{"model": "contrastive image-text model", "dataset": "photos of plants and fungi (iNaturalist)", "train_examples": 90422, "image_size": 48, "crop_scale_min": 0.5, "horizontal_flip": true, "translate": 0.12, "tokenizer": "word", "vocab_size": 1482, "loss": "sigmoid", "embed_dim": 128, "encoder_arch": "resnet", "encoder_norm": "batchnorm", "encoder_activation": "relu6", "encoder_channel_attention": "se", "encoder_depths": [2, 4, 2], "encoder_kernel_size": 3, "encoder_stem": "single", "encoder_avg_pool_shortcut": false, "encoder_widths": [48, 80, 144], "text_encoder_causal": false, "text_encoder_width": 256, "text_encoder_layers": 6, "text_encoder_norm": "layernorm", "text_encoder_norm_position": "pre", "text_encoder_activation": "relu", "text_encoder_mlp_ratio": 4, "text_encoder_head_dim": 64, "text_encoder_fused_qkv": true, "text_encoder_bias": "all", "text_encoder_qk_norm": false, "text_encoder_layer_scale_init": 1.0, "text_encoder_parallel_block": false, "text_encoder_inner_norm": false, "text_encoder_drop_path": 0.15, "text_encoder_positions": "sincos", "init": "torch_default", "residual_init": "zero_last", "optimizer": "adam_atan2", "learning_rate": 0.001, "beta1": 0.9, "beta2": 0.95, "max_grad_norm": 1.0, "l1_shrink": 0.03, "cautious_weight_decay": true, "max_steps": 6700, "batch_size": 256, "epochs": 19.0, "lr_schedule": "cosine", "final_lr_fraction": 0, "warmup_steps": 200, "weight_decay": 0.2}
Rows from block 2 of the text encoder of a small contrastive image-text model, named by matrix and row number. Rows with one number belong to one neuron. Each number is 128 + 24 x the weight over its row's rms, rounded and kept within 0 to 255. All counts start at 0. After the name is the row's rms in percent of the matrix's.
Before each neuron's rows are labels from the 100 texts, of 14848, where the neuron reaches its highest value: "fires on" is the input token at the peak. Only what is clearly more common there than usual is listed. The data: photos of plants and fungi (iNaturalist). In brackets: how many of the 100.
# fc1: MLP up (text_encoder.blocks.2.mlp.fc1.weight, 1024x256), inputs 64-127
# fc2: MLP down (text_encoder.blocks.2.mlp.fc2.weight, 256x1024, transposed), outputs 64-127

fires on: "candy" (41); "ferocactus" (36); "asterales" (14)
fc1.517 215 [129 162 144 124 135 176 128 112 100 186 144 125 126 163 127 126 128 137 127 136 126 143 156 143 118 126 128 126 160 127 137 147 147 128 123 128 123 116 128 121 168 125 127 127 127 128 130 162 110 127 138 114 128 136 156 128 121 115 131 110 150 115 159 135]
fc2.517 205 [160 129 128  57 126 143 128  53 127 135 115 131  95 110 124 130 100 117 144 145 155 156 147 128 130 122 117 126 126 134 128 123 151 144 128 127  72 128  80 131 128  75 140 129  96 119 139 126  77 126 137 128 134 143 118 119 129 112 128 130 122 108 154 113]

fires on: "lady's" (40); "golden" (22); "conebush" (19); "sickle" (17)
fc1.747 230 [124 126 133 200 113 121 196 126 137 128 128 128 235 126 128 129 140 150 126 185 125 122 174 124 125 126 135 128 128 124 119 130 128 122 137 198 139 181 130 162 126 128 131 126 128 134 125 130 129 128 134 153 118 128 142 122 156 128 123 134 127 127 127 123]
fc2.747 151 [126 128 137 129 105 120 128 128 127 131  75 129 122 128 130 128 130 128 115 128 126 133 129 128 136 126 128 126 128 154 128 128 126 149 128 128 145 128 129 128 127 116 105 119 128 107 139 121 104 119 158 117 119 133 128 132 128 116 128 140 163 128  55 141]

fires on: "order" (32); "engelmannii" (29); "papaveraceae" (20); "cactus" (19)
fc1.403 170 [130 116 137 127 134 122 127 140 106 126 126 123 140 123 130 126 129 191 162 117 127 105 127 128 124 128 128 127 160 129 130 128 123 125 126 126 144 118 132 123 122 128 120 127 147 128 125 128 128 136 127 126 128 117 128 128 126 129 128 157 127 127  96 131]
fc2.403 178 [114 116 120 155 161 129 131 144 130  96 127 161 145 125 128 207 140  96 113 129 131 127 128 123 129 129 128 126  83 128 127 133 130 127 133 129 128 129 136 129 131 130 128 128 179 128 128 128 123 127  30 130 108  23  21 156 123 127 122  83 128 120  86 129]

fires on: "wislizeni" (41); "acanthocarpa" (32); "banana" (27)
fc1.493 181 [126 137 129 130 163  91 116 143  93 127 133 126 136 128 129 128 194 129 126 126 128 127 255 132 130 128 130 141 128 129 128 145 127 125 121 128 131 129 131 127 174 124 128 128 128 144 129 129 128 149 128 129 128 121 157 121 119 125 157 168 126 117 130 128]
fc2.493 238 [128 128 127 124 124 125 128 119 129 128 125 121 127 126 129 127 124 126 130 128 135 130 124 128 141  70 128 128 101 134 127 128 128 128 129 126 128 127 130 116 126 128 131 124 130 128 123 127 106 128 133 127 132 128 126 125 140 128 128 125 125 112 127 134]

fires on: "magnoliopsida" (100)
fc1.140 184 [129 128 118 128 131 128 128 128 119 120 128  95 195 128 126 127 137 128 127 208 255 128 126 127 128 129 126 128 127 126 128 128 128 140 121 133 124 117 135 133 128 128 148 128 123 127 145 128 128 128 128 128 169 128 128 173 104 127 138 127 118 127 129 124]
fc2.140 203 [120 135 129 130 128 128 128 189 128 128 129 139  46 151 142  93 132 128 126  85  71 122 130 128  90 128 128 146 129  96 128 129  68 128 128  97 178 128 127 194 128 128  82 154  92 110 129 111 154 128 131 125 128 151 140  77 129  98 128 114 140 130 108 124]

fires on: "candy" (41); "barrel" (36); "tragopogon" (22)
fc1.724 209 [112 154 125 129 201 128 128 132 131 129 131 132 125 242 129 136 145 129 138 122 126 131 133 132 134 120 142 140 182 135 126 137 125  98  97 169 125 131 128 128 154 113 130 123 128 124 126 128 116 125 126 130 143 135 122 102 132 120 170 121 128 132 162 186]
fc2.724 242 [128 128 128 131 128 143 128 122 127 127  22 130 128 130 128 130  94 128 128 157 167 151 129 128 139 101 127 128 101 145 118 128 135 139 127 131 121 127 128 129 132 128 130 147 128 127 135 142  67 128 113 128 128 128 128 121 128 119 128 128 128 110 145 125]

fires on: "virginia" (37); "holostea" (34); "cut" (24)
fc1.414 215 [114 129 128 128 117 106 125 157 144 123 128 128 125 128 129 125 125 127 128 118 128 141 128 124 128 130 127 112 128 129 139 125 128 109 126 128  94 129 119 167 127 132 128 128 129 128 125 128 167 110 115 123 125 110 128 137 144 130 130 129 115 128 133 133]
fc2.414 206 [106 146 169 134 128  75  88 128 128 125 120 176  79 127 152 128 128 129 130 120 144 128 129 111 162 127 129 139 130 162 134  44 129 101 127 168 117 127 130 119  84  81 126 107 155 128 128 105  81  75 128 108 134 128 113 167 127 129 128 129 128 117 132 169]

fires on: "pinaceae" (100)
fc1.21 158 [149 129 128 127 131 149 124 172 115 128 178 132 123 120 196 147 184 140 122 122 123 143 123 120 123 123 130 118 143 126 123 128 174 133 156 195 119 122 135 118 117 153 121 139 121 194 122 124 122 121 120 175 123 116 179 156 119 177 117 127 198 126 130 122]
fc2.21 118 [127 129 148 147 170 125 125 136 128 100  97 148 132 130 152 116 148 131 131 128 131 123 127 128 168 130 129 159 125 128 122 112 128 128  89 136 128 131  91 129 122  58 135 130 129 128 135 134  69 119 122 127 127  93 121 127 128 125 159 132 104 150 130 128]

fires on: "flag" (36); "hypericaceae" (35); "asteraceae" (16); "common" (13)
fc1.271 234 [136 132 112 127 127 119  83 127 127 129 127 127 130 188 128 134 119 217 129 114 128 133 182 197 125 127 203 128 127  94 128 190  73 127  74  80 129 128 112 128 128 125 130 128 101 127 124 129 124 128  88 101 230 120 126  91 122 128 136 122 128 122 133 128]
fc2.271 243 [125 128 130 131 114 122 128 128 211 127 128 134   0 128 137 129 129 128 117 127 108 129 128 128 130 127 150 112 128 133 128 128 128 120 138 107 138 182 138 140 128 128  90 121 134 128 126  26 132  93 164 128 127 128 128 128 158 128 128 128 143 129 128 137]

fires on: "magnoliopsida" (51); "novae" (27); "rosa" (22)
fc1.133 238 [128  94 126 126 103 133 165 122 128 212 176 120 140 126 127 147 134 136 128 140 172 149 126 126 119 115 111 108 140 146 118 127 128 165 158 125 144 122 165 128 125 196 173 121 181 212 122 184 112 127 123 132 126 130 123 165 127 122 108 111 132 118  72 163]
fc2.133 227 [101  80 127 124 123 128 199 128 129 117 121 138 132 134 143 187 129 131 146 166 128 138 128 123 143  70 131 116 127 139 132 129 129 145 242 111 131 126 187 128 117 177 158 120 165 131 132 126 107 126 124 130 145 120 114 146 125 125  69 125 196 128  73 143]

fires on: "chicken" (37); "agaric" (31); "fomitopsidaceae" (22); "polypore" (10)
fc1.106 247 [126 127 128 142 127 171 143 127 134 130 127 128 127 124 159  89 122 143 126 128 128 126 127 129 128 128 110 122 128 127 116 123 128 127 145 128 212 134 128 144 129 127 128 128 177 127 127 163 132 126 148 133 127 134 128 115 133 112 127 128 124 127  89 127]
fc2.106 238 [129 128 135 123 141 128 128 113 128 121  93 180 122  76 129 128 128 125 120 136 129 170 130  51 128  67 119 123 126 130 127 128 136 130 145 132 121 179 132 128 129 115 125  97 129 129 131 114  71 100 103 128 125 128 130 160 128 124 121 129 129 127 128 129]

fires on: "sulcata" (39); "cochemiea" (29); "protoparmeliopsis" (19); "agaricomycetes" (13)
fc1.164 228 [129 124 128 127 135 110  83 143 116 139 127 131 128 178 142 109 129 127 127 127 127 128 128 194 128 126 143 138 127 128 141 200  75 128 115 101 172 120 133 115 251 126 128 176 128 127 128 125 167 177 124 117 128 158 126 123  98 125 133 127 128 179  92 135]
fc2.164 222 [125 102 130 121 127 135 160 128 130 131 128 126 130 128  48 148 130 141 129 134 150 119 127 117 128  85 123 145 129 127 126 112  92 144 131 123 246 128 128 131 128 128 129 128 106 109 129 129 133 145 132 131 159 130 104 128 131 126 111 126 128 116  75 128]

fires on: "agaric" (31); "fox" (25); "poppy" (20); "milkweed" (18)
fc1.609 207 [135 129 127 163 129 129 128 125 134 131 133 128 128 127 128 122 127 184 149 108 127 121 131 128 166 127 130 128 173 125 128 140 148  94 128 143 128 135 138 124 128 128 127 127 165 128 127 135 148 128 183 147 128 129 128  91 125 135 123 128 128 128 139 107]
fc2.609 184 [133 137 128 111 139 126  83  98 128 121  70 133 110 115 125 128 126 127 102 129 116 128 127 128 150  80 128  96 126 128 127 128 159 117 169 154  47 132 128 129 128  99 140 110 129 128 101 126 108  95 123 127 122 110 128 233 128 132 131 128 111 126 164 131]

fires on: "sulcata" (39); "beavertail" (30); "devilshead" (17)
fc1.253 178 [139 135 128 128 122 128 121 128 107 128 134 128 128 128 128 112 129 128 126 126 128 126 182 132 128 121 128 128 128 119 188 138 119 127 127 105 128 110 125  76 172 109 128 127 128 128 128 125 134 158 132 122 128 121 167 128 128 128 132 127 119 132 120 128]
fc2.253 200 [133 128 128 125 122 130 128 128 128 140 127 125 128 128 128 128 126 127 130 128 134 128 125 128 138 104 128 136 127 128 128 127 117 128 128 102 206 128 128  97 127 128 137 128 128 126 127 128 128 147 128 127 191 128 127 128 134 125 128 127 128 128  63 134]

fires on: "lamiales" (38); "purple" (34); "fireweed" (28)
fc1.598 164 [150 129 233 127 127 129 128 128 128 130 128 130 126 128 128 126 124 135 129 126 168 128 128 128 129 127 129 126 255 124 129 128 132 128 127 131 120 131 106 128 100 125 128 136  95 128 128 126 141 127 128 128 126  95 128 129 129 129 128 131 108 129 133 130]
fc2.598 144 [125 126 164 129 112 129 129 150 129 132 152  76 129 121 128 126 138 128 127 114 128 123 128 128 123 131 128 128 128 128 128 105  55 128 129  20 231 129 147 129  49 130 116 128 137 129 123 128 149 128 134 129 116 131 129 128 128 136 127 129 131 128 111 130]

fires on: "caryophyllales" (41); "fabales" (28); "asterales" (17); "magnoliopsida" (14)
fc1.482 150 [130 128 134 137 126 151 155 127 128 142 109 130 165 132 128 123 129 229 126 146 126 130 211 151 117 128 134 125 131 127 126 182 122 164 131 125 127 126 124 130 225 128 126 128  94 140 163 127 121 127 128 127 128 128 145 123 129 120 131 126 126 125  98 131]
fc2.482 154 [129 134 128  16 129 136 133  73 129 128  66 126 125 101 138 144 103  98 135 133 138 138 129 129 110 126 114 119 127 130 131 119 129 135 149 124  62 109 128 109 133 132 137 131 128 129 131 116 122 128 124 122 129 150 128 199 129 106 128 121 131 102 126 120]

fires on: "geraniales" (64); "magnoliopsida" (36)
fc1.275 223 [141 124 140 126 128 138 136 125  96 127 126 108 127 126 137 125 119 126 167 138 172 134 126 128 123 151 119 127 125 124 154 127 140 210 145 125 120 101 137 163 128 169 157 209 105 128 141 123 128 133 109  90 127 129 127 157 105 121 116 125 139 127 111 119]
fc2.275 245 [133  63 128 106 112 146 172  74 129 164 122 130 116 127 143 134 114 130 130 173 121 127 132  45 122  98 128 122 127 108 128  82 183 158 164 191 128 130 121 127 128 135 129 129 107 128 135 127 117  97 170 155 131 130 126 130 126 103  23 128 128 129 128 103]

fires on: "caryophyllales" (100)
fc1.289 179 [134 127 162 128 128 128 128 127 139 127 183 127 127 166 127 121 127 127 127 127 122 129 124 121 126 127 151 117 255 128 170 203 168  56 143 153  91 149 127 126 128 127 127 128 185 127 126 128 128 109 127 187 127 122 155 137 152 135 122 127 131 128 179 124]
fc2.289 221 [129 125 128 129 129 131 129 108 128 125  42 128 138 126 130 128 127 123 128 145 128 139 128 128 132 114 124 128 117 130 126 128 129 200 128 128 132  75 125 127 131 124 130 128 101 127 130 136 105 128 127 128 127 121  90 129 128 122 128 128 121 116  89 128]

fires on: "class" (33); "equisetales" (32); "lycopodiopsida" (26); "polypodiopsida" (9)
fc1.103 177 [131  86 156 166 125 128 153 122 135 126 125 131 128 192 126  94 113 166 113 127 122 116 128  83 127 127 201  98 239 151 125 149 166 126 196 146 127 132 126 127 128 125 127 128 128 127 128 133 126 120 130 151 116 101 131 180 130 135  87 128 122 139 118 122]
fc2.103 185 [130 131 128  12  98 128 138  87 138 135 128 120 128  93 130 126 116 128 127 130 125 128 128 128 125 100 128 118 128 128 128 128 127 149 129 128 128 128 117 135 129  92 130 126  78 128 130 128 125 126 129 128 113 128  80 128 132 115 127 128  57 124 124 106]

fires on: "cactus" (37); "echinocactus" (34); "magnoliopsida" (29)
fc1.506 252 [128 143 200 128 174 129 124 146 112 128 147 128 128 129 128 128 128 128 130 127 128 128 175 131 127 128 128 130 217 128 200 124 116 128 110 128 128 126 129 128 123 128 128 128 128 125 128 128 128 196 128 129 128 116 128 131 122 127 133 132 131 144 131 176]
fc2.506 264 [118 122 133 138 133 127 128 122 129 124  68 165 134 126 128 128 128 127 127 129 145 128 128 126 135 107 127 134 126 129 128 128 128 155 131 107 132  88 128 128 128 128 127 132 131 128 129 123 127 136 120 128 127 119 126 129 128 127 116 128 129 128 114 129]

fires on: "common" (35); "asterales" (14)
fc1.304 261 [132 128 123 122 124 121 119 122 134 126 128 114 127 127 126 123 133 135 124 146 142 146 194 216 146 126 129 129 123 120 134 131 105 133 127  95 126 128 141 126 205 129 127 128 128 126 163 123 128 128 127 125 188 145 128 103 131 134 128 125 129 126 146 112]
fc2.304 307 [125 128 124 131 115 120 140 129 173 134 128 132  94 128 136 128 131 128 128  60  87 125 103 109  96 128 141 132 129 128 128 128 107 119 155 115 176 128 143 128 125 137   0 160 128 128  77 138 161 129 136 128 101 136 128 113 128 132 128 128 135 165  92 128]

fires on: "orchid" (39); "cordata" (32); "mertensia" (15); "reptans" (14)
fc1.258 145 [126 161 141 147 125 127 122 133 129 128 127 129 127 132 161 132 131 128 127 127 198 127 130 126 128 130 130 126 128 143 126 132 129 118 131 130 126 133 125 140 131 126 127 172 135 154 128 194 121 127 108 138 127 131 131 127 128 128 126 180 133 129 157 127]
fc2.258 098 [127 128 124 131  34 125 166 124 185 167 120 144  71 130  65 127 130 131  81 122 127 125 116 135 126 121 130 129 128 139 137  82 120 128 125 117 128 151 125 141 133 141 131 119 126 128 108   3 128 135 141 167 132 138 128 105 125  97 130 117 128 121 127 125]

fires on: "magnoliopsida" (100)
fc1.670 191 [141 142 138 125 124 129 168 127 109 134 131 130 148 125 129 122 138 170 122 138 121 137 145 167 128 120 131 129 152 138 145 129  56 131 117 118 172 120 138 119 118 118 127 124 125 147 121 122 134 189 138 122 121 127 143 119 117 125 171 128 138 137  82 152]
fc2.670 142 [ 89 133 110  85 116 116 114 118 128 128 127 128 114 126 128 177 200 106 144  79 118 110 108 129 136 120 128 129 121 126 128 121 128 108 129 116  80 128 130 131 113 119 145  46 129 126  75 109 155 127 132 127 178 127  70 147 129 153 128 117 127 123 167 148]

fires on: "scoparius" (35); "robinia" (32); "arundo" (23); "bugloss" (10)
fc1.142 206 [128 154  56 128 129 134 123 129 129 128 128 128 125 128 122 177 130 125 129 125 128 160 122 158 125 128 142 124 126 128 130 249 128 128 137 128  94 130 101 127 128 124 127 128  88 127 128 126 124 122 122 129 129 109 125 135 133 128 136 115 128 124 129 126]
fc2.142 188 [117 128 138 117 128 128 127 128 128 128 112 128  83 126 128 119  90 114  67 127 129 127 128 128  93 136 121 125  78  83 129 127 128 129 143 128  98 112 128 128 126 151  73 152 128 128 138  56 137 128 128 129 126 136 129 128  88 122  72 137 129 129 128  74]

fires on: "order" (36); "parviflorus" (36); "water" (19); "cactus" (9)
fc1.508 289 [132 121 123 128 128 128 129 128 124 128 155 129 255 128 153 135 132 123 128 128 128 134 128 127 128 128 125 162 126 129 128 128 128 126 128 139 204 128 128 100 130 105 167 127 120 150 128 189 160 166 139 130 128 133 128 104 110 129 122 127 128 128  94 128]
fc2.508 298 [128 152 127 127 116 120  86 128  79 133 147 127 131 118 129 128 134 129 129  89 113 133 127 127 112 115 128 209 131 138 127 119 128  98  73 141 139 128 146  37 110 135 108 126 113 128 127 131 122 142 130 129 127 139 130  99  88 130 138 127 167 127 137 128]

fires on: "wislizeni" (41); "coccineus" (29); "engelmannii" (22)
fc1.502 173 [128 128 186 128 142 128 125 164 127 127 154 127 124 127 127 126 132 127 127 120 124 103 152 118 111 127 138 127 131 128 146 238 159 110 128 130  90 129 128 104 138 127 124 128 128 126 107 128 128 125 128 129 118 126 128 128 128 136 126 129 128 127 130 126]
fc2.502 206 [132 124 121 123 128 130 137 123 130 128  94 121 129 125 128 128 123 123 128 131 135 128 125 126 151 109 124 126  75 130 128 128 130 129 130 128 133 117 124 128 127 113 128 125 128 126 123 128 117 128 140 128 127 128 107 131 148 128 125 127 128 111 112 128]

fires on: "chicken" (37); "orange" (32); "norway" (31)
fc1.436 265 [131 115 104 128 125 141 131 124 116 140 128 129 127 128 128 128 126 126 128 128 128 143 128 128 122 119 128 127 120 118 128 154 201 140 150 123 129 128 125 128 189 117 128 128 113 128 128 124 128 128 128 128 128 128 127 128 125 163  89 128 127 128 126 127]
fc2.436 224 [128 100 132 115 128 128 131 126 128 128 123 151 128 100 131 139 122 113 126 161 131 140 129 125 113 104 115 127 118 128 133 122 126 158 171  79 146 128 130 127 128 140 128 128 128 129 137 103 119 128 127 129 127 128 120 132 127 117  85 130 129 128  99 128]

fires on: "nightshade" (29); "gorse" (28); "oak" (25); "netted" (18)
fc1.367 217 [118 126 120 215 126 128 114 128 134 126 146 109 138 145 134 127 136 127 131 126 127 128 127 133 126 128 128 128 128 131 138 255 184 111 131 141 128 135 125 127 182 131 127 131 123 127 126 141 128 128 153 175 127 128 241 125 126 150 126 127 120 128 125 128]
fc2.367 160 [132 131 128  62 128 128 137 134 128 135  82 112 127  87 128 129 122 128 126 128 128 132 127 127 135 111 123 108 121 145 115 116 129 196 127 137 124  87 134 126 127 118 139 128 125 127 131 128 128 102 127 129 128  69   0 128 140 124 129 140 129 111  68 127]

fires on: "spleenwort" (68); "polypodiales" (26)
fc1.711 260 [ 78 155 130 231 154  83  92 129 128 115 139 125 128 169 128 128 167 128 128 117 128 107 128 128  79 233 145 168 128 128 115 128 131 103  80 204 128 128 128 103 128 121 128 193 121 128 128 177 128 128 117 131 128 108 231 128 102 126 141 129 128 126 161 124]
fc2.711 216 [128 129 129  90 130 161 124 131 124 102 128 130  73 104 128 128 128 127 125 129 128 140 129 104 148  93 128 119 124 146 128 127 220 114 167 204 110 128 158 128 132 147 169  76 159 114 129 128 105 123  75 128 128 117  61 194 121 112  56  95 131 102 128 139]

fires on: "class" (80); "woodruff" (20)
fc1.345 184 [125 124 123 129 119 135 168 194 135 124 128 121 126 132 128 127 133 114 155 119 123 124 128 124 129 128  92 123 122 132 128 128 127 101 123 128 127 138 128 184 142 123 136 128 130 126 127 130 131 107  71 128 126 112 124 128 130 130 141 128 118 128 118 137]
fc2.345 163 [128 128 148 130 128  94  71 125 119 127 118 174 123 120 130 128 128 135 128 122 129 131 133 128 159 123 130 137 133 202 133  65 139 103 128 128 117 110 153 115  93 131 128 118 158 126 137  87  87 129 128 100 132 127  98 216 111 127 124 129 145 128 128 191]

fires on: "caltha" (47); "strawberry" (46); "bellis" (7)
fc1.445 202 [128 128 128 127 128 128 126 128 119 124 139  55 121 116 127 129 128 126 127 126 189 131 126 122 129 126  62 124 127 127 128 122 146 127 128 160 116 128 128 112 125 146 255 126 127 127 125 124 130 121 127 167 127 127 127 138 129 148 127 127 132 128 153 129]
fc2.445 206 [145 129 125 128 150 128 124 128 121 108 132 127 129  80 111 128 129 120  38 116 128 121 128 127 128 133 126 128  76 119 128  97 129 122 128 129 123 117 117  84 129 126 126 129 129 130 128 130 127 128 117 135 128  91 101 129  81 128 117 125  82 121 128 103]

fires on: "lady's" (40); "virgaurea" (32); "cypress" (28)
fc1.333 332 [ 81 128 133 201 127 129 129 142 129 146 128 128 153 128 128 128 128 185 128 164 156 128 222 120 128 141 132 128 128 128 104 128 128 128 104 131 128 164 127 193 128 128 174 128 124 128 142 128 128 113 131 139 154 128 157 128 129 128 164 143 128 128 156 133]
fc2.333 328 [119 128 124 113 115 128 148 128 185 128 115 129   0 128  80 103 135  96 120 128 110 106 129 128 128 128 128 115 114 106 162 121 104 159 185  96 135 126 103 192 129 107 126 124 112  77 124  55 138 113 141 116 110 130 130 128 129  92 128  94 128 128  98 128]

fires on: "paint" (16); "foamflower" (9)
fc1.762 196 [130 128 106 128 125 127 126 128 133 123 128 128 127 128 127 128 130 128 163 128 127 125 128 127 155 127 127 128 128 130 123 128  28 122 130 127 129 128 122 128 128 125 128 138 141 128 127 130 128 127 110 130 125 128 128  79 155 139 138 128 101 163 127 115]
fc2.762 203 [136 128 128 102 100 140 136  81 128 151 126 127  89 126 124 129 105 128 128 138  62 144 146 114 107  65 128 126 128 111 128 128 111 128 128 161  98 129 117 128 128  43 128  81  66  93 130 123  94  33 164 129 128 145 106 121 128 119 119 131 131 114 131 127]

fires on: "cactus" (66); "devilshead" (34)
fc1.422 263 [127 176 150 129 157 130 127 128 120 131 137 127 128 162 128 128 128 128 133 128 128 129 128 137 128 129 128 130 243 128 187 126 116 127 111 128 128 127 129 129 127 129 129 128 128 127 128 129 128 154 128 128 129 109 128 128 128 127 134 127 139 196 133 165]
fc2.422 260 [118 122 133 140 135 127 128 121 129 123  64 174 134 126 128 129 128 127 127 131 149 129 128 125 136 119 126 130 126 129 128 128 128 150 131 111 130  92 128 128 128 128 127 134 131 128 131 124 125 128 118 128 127 119 126 129 128 119 115 128 129 128 125 129]

fires on: "violet" (50); "ranunculales" (27); "magnoliopsida" (23)
fc1.456 163 [129 119 135 128 120 163 194 161 127 128 133  49 140 128 214 134 128 129 127 126 128 127 130 128 100 127 118 128 133 127 125 128 115 126 127 128 127 130  98 125 128 124 128 127 127 255 128 167 127 127 116 141 128 100 247  86 108 128 134 128 143 125  63 127]
fc2.456 129 [127 107 125 128 123 128 145 129 132 135 128 114 128  71 128 134 131 110 124 126 127 125 114 118 124 128  93 128 124 123 203  48 128 128 135 127 143 129 131 131 123 131 134   0 128 125 127   0 129 128 128 134 148 127  73 128 130 128 121 127 128 126  92 134]

fires on: "common" (34); "cylindropuntia" (30); "thistle" (25); "willie" (11)
fc1.206 189 [129  81 129 129 116 139 137 131 136 133 152 132 203 127 132 175 133 132 128 128 130 129 149 127 136 128 128 144 134 127 140 138 116 128 131 124 220 133 124 109 136 128 139 128 119 174 128 129 132 198 159 134 128 128 128 117 135 126 128 128 153 128  74 122]
fc2.206 155 [129 177 137 133 167 130 139 141 131  43 147 128 128 115 160 169 147 125 118 138 132 157 128 118 138 124 120 126 123 128 124  98 130 127 101 130 129 131 128 134 128 128 139 127 142 136 168 129 101 122  84 137 143 103 139 134 129 120 195 128 116 127 137  72]

fires on: "magnoliopsida" (35); "imbricata" (33); "mesquite" (32)
fc1.229 139 [138  86 173 122  91 133 128 126 107 124 127 128 247 121 125 130 129 127 128 126 128 107 206 131 122 123 128 135 130 106 128 126 111 144 110 118 160 120 117 123 119 123 126 123 108 255 157 127 134 151 130 127 127 128 126 124 117 120 129 145 129 127 102 102]
fc2.229 147 [116 202 126 119  99 125 128 123 128 151 127 113 118 116 108 152 136 126 143  97 125 132 120 137 129 117 120 131 126 125 137 114 107 127 131 124 125 126 130 129 110 130 128  99 119 124 119  96 131 128 132 125 147 168 126 127 128 132 133 116 146 113 135 143]

fires on: "caltha" (47); "family" (29); "parietina" (24)
fc1.323 231 [110  54 128 129 122 139 137 134 117 133 128 129 231 128 148 158 138 128 128 156 128 146 132 129 103 128  70 122 128 125 122 119 126 128 129 127 157 129 131 130 130 137 186 128  95 180 128 128 128 128 128 128 153 182 128  69 133 125 130 128 128 129 113 129]
fc2.323 228 [155 127 130 133 136 128 128 132 127 128 129 119 130 128 128 154  84 109 126  73 128 114 128 120 115 128 129 142 127 128 128 126 128 126 124 228 129 129 126 126 127 101 128 132 118 128 145 129 140 128 105 128 128  98 128 119 121 129 128 134 128 136 128 129]

fires on: "pinaceae" (100)
fc1.178 229 [130 126 128 128 123 128 128 128 129 130 128 129 124 151 128 127 127 131 129 135 123 119 122 122 116 128 153 102 128 127 129 234 196 128 165 223 108 128 123 128 155 128 122 126 125 127 128 124 129 107 129 146 128 117 223 167 128 128 120 121 145 129 128 128]
fc2.178 219 [148 131 128  53 108 158 129 128 140 141  70 128 123 116 128 127  95 120 122 121  89 129 128 130  95  57 124 102 124 128 128 126 118 131 127 136 101 129 117 135 128 128 121 124  73 128 129 127 128 116 129 127 129 143  66 119 134  81 130 132 128 128 128  71]

fires on: "pinaceae" (50); "family" (50)
fc1.634 231 [142 115 115 128 134 111 126 110 123 127 128 129 128 126 128 122 126 137 133 128 126 128 125 120 136 119 178 128 126 122 107 182 147 158 146 145 113 123 127 128 126 127 128 130 121 126 114 128 124 120 132 127 125 127 128 137 127 152 115 127 125 115  95 129]
fc2.634 263 [ 82 107 142 141 130 111 127 106 124 106 128 134 104 127 129 127 133 128 127 135 130 128 128  71 142 129 127 128 128 121 128 125 208 110 134 182  56 128 135 117 127 127 130 128 138 115 159 128 108 103 105 127 133 118 129 161  78 128  37 131 131 132 169 135]

fires on: "cinnamon" (26); "clayton's" (23); "lady" (20)
fc1.134 185 [137 113 193 147 128 127 191 184 137 148 127 125 127 127 126 120 132 127 127 124 154 125 224 125 126 197 174 127 143 124 126 130 135 128 134 140 123 142 124 121 133 127 125 128 135 127 127 128 128 126 128 161 127 125 126 134 158 138 125 252 108 156 101 125]
fc2.134 142 [144  57 129 123  98 134 139 126 132 131  95 130 128 110 128 128 113 132 128 133  96 139 126  99 128  74 128 122  68 110 128 126 127 128 186 128 129 145 118 129 124  83 138 110 113  54 121 128 105 108 160 157 121 134 105 124 130 127  34 129 130 128  84 127]

fires on: "asparagales" (36); "fouquieriaceae" (31)
fc1.36 231 [128 131 126 128  86 133 128 128 128 127 128 128 185 128 137 133 127 128 128 120 126 125 243 120 117 126 137 127 127 128  76 128 120 122  90 128 175 129 120 128 128 130 128 126  95 255 124 131 128 125 127 137 127 137 127 120 127 124 127 151 128 129 132 102]
fc2.36 261 [128 185 128 126 128 126  97 125  78 128 125 124 127 128 129 127 123 128 128 129 130 155  96 131 124 134  88 135 112 120 132  89 126 118  70 128 125 112 128 110  89 147  95 125 128 126 128 126 126 130  93 126 128 130 128 129  73 129 154 127 129 101 176 125]

fires on: "magnoliopsida" (100)
fc1.565 199 [130 122 129 126 128 133 129 127  64 129 127 122 255 139 126 152 125 124 126 155 159 104 151 129 129 152 126 135 126 125 133 127 127 179 114 126 132  81 102 104 131 141 128 126 124 127 181 125 127 218 127 118 167 129 128 134  83 127 128 127 155 128  79 128]
fc2.565 199 [125 130 127 133 137 129 131 128 129 123 128 165   0 128 137 124 131 128 126 120  98 126 128 128 121 128 129 130 128  93 128 130 129 129 129 128 129 129 117 149 128 124 132 128 111 127 127  44 134 123 128 128 128 124 129 126 131 122 127 128 125 137 128  95]

fires on: "engelmannii" (29); "scarlet" (28); "fabales" (23); "rhoeas" (20)
fc1.389 226 [129 111 187 128 135 118 114 129 127 125 145 128 147 123 128 106 131 189 124 122 127 121 143 126 131 127 129 128 228 128 130 128 128 124 128 128 123 130 130  76 128 122 127 127 129 128 127 124 127 155 152 128 128 145 128 128 127 128 128 242 127 127 103 128]
fc2.389 315 [113 166 108 139 183 130 104 146 131  82 128 170 129 127 124 131 130  26 116 119 128 108 105 125 125 131 128 127  68 104 127 129 134 110 108 129 130 129 128 128 128  95 127 127 130 128 123 129 132 127  48 134  99  43  94 129 125 109 136  55 107 122 121 125]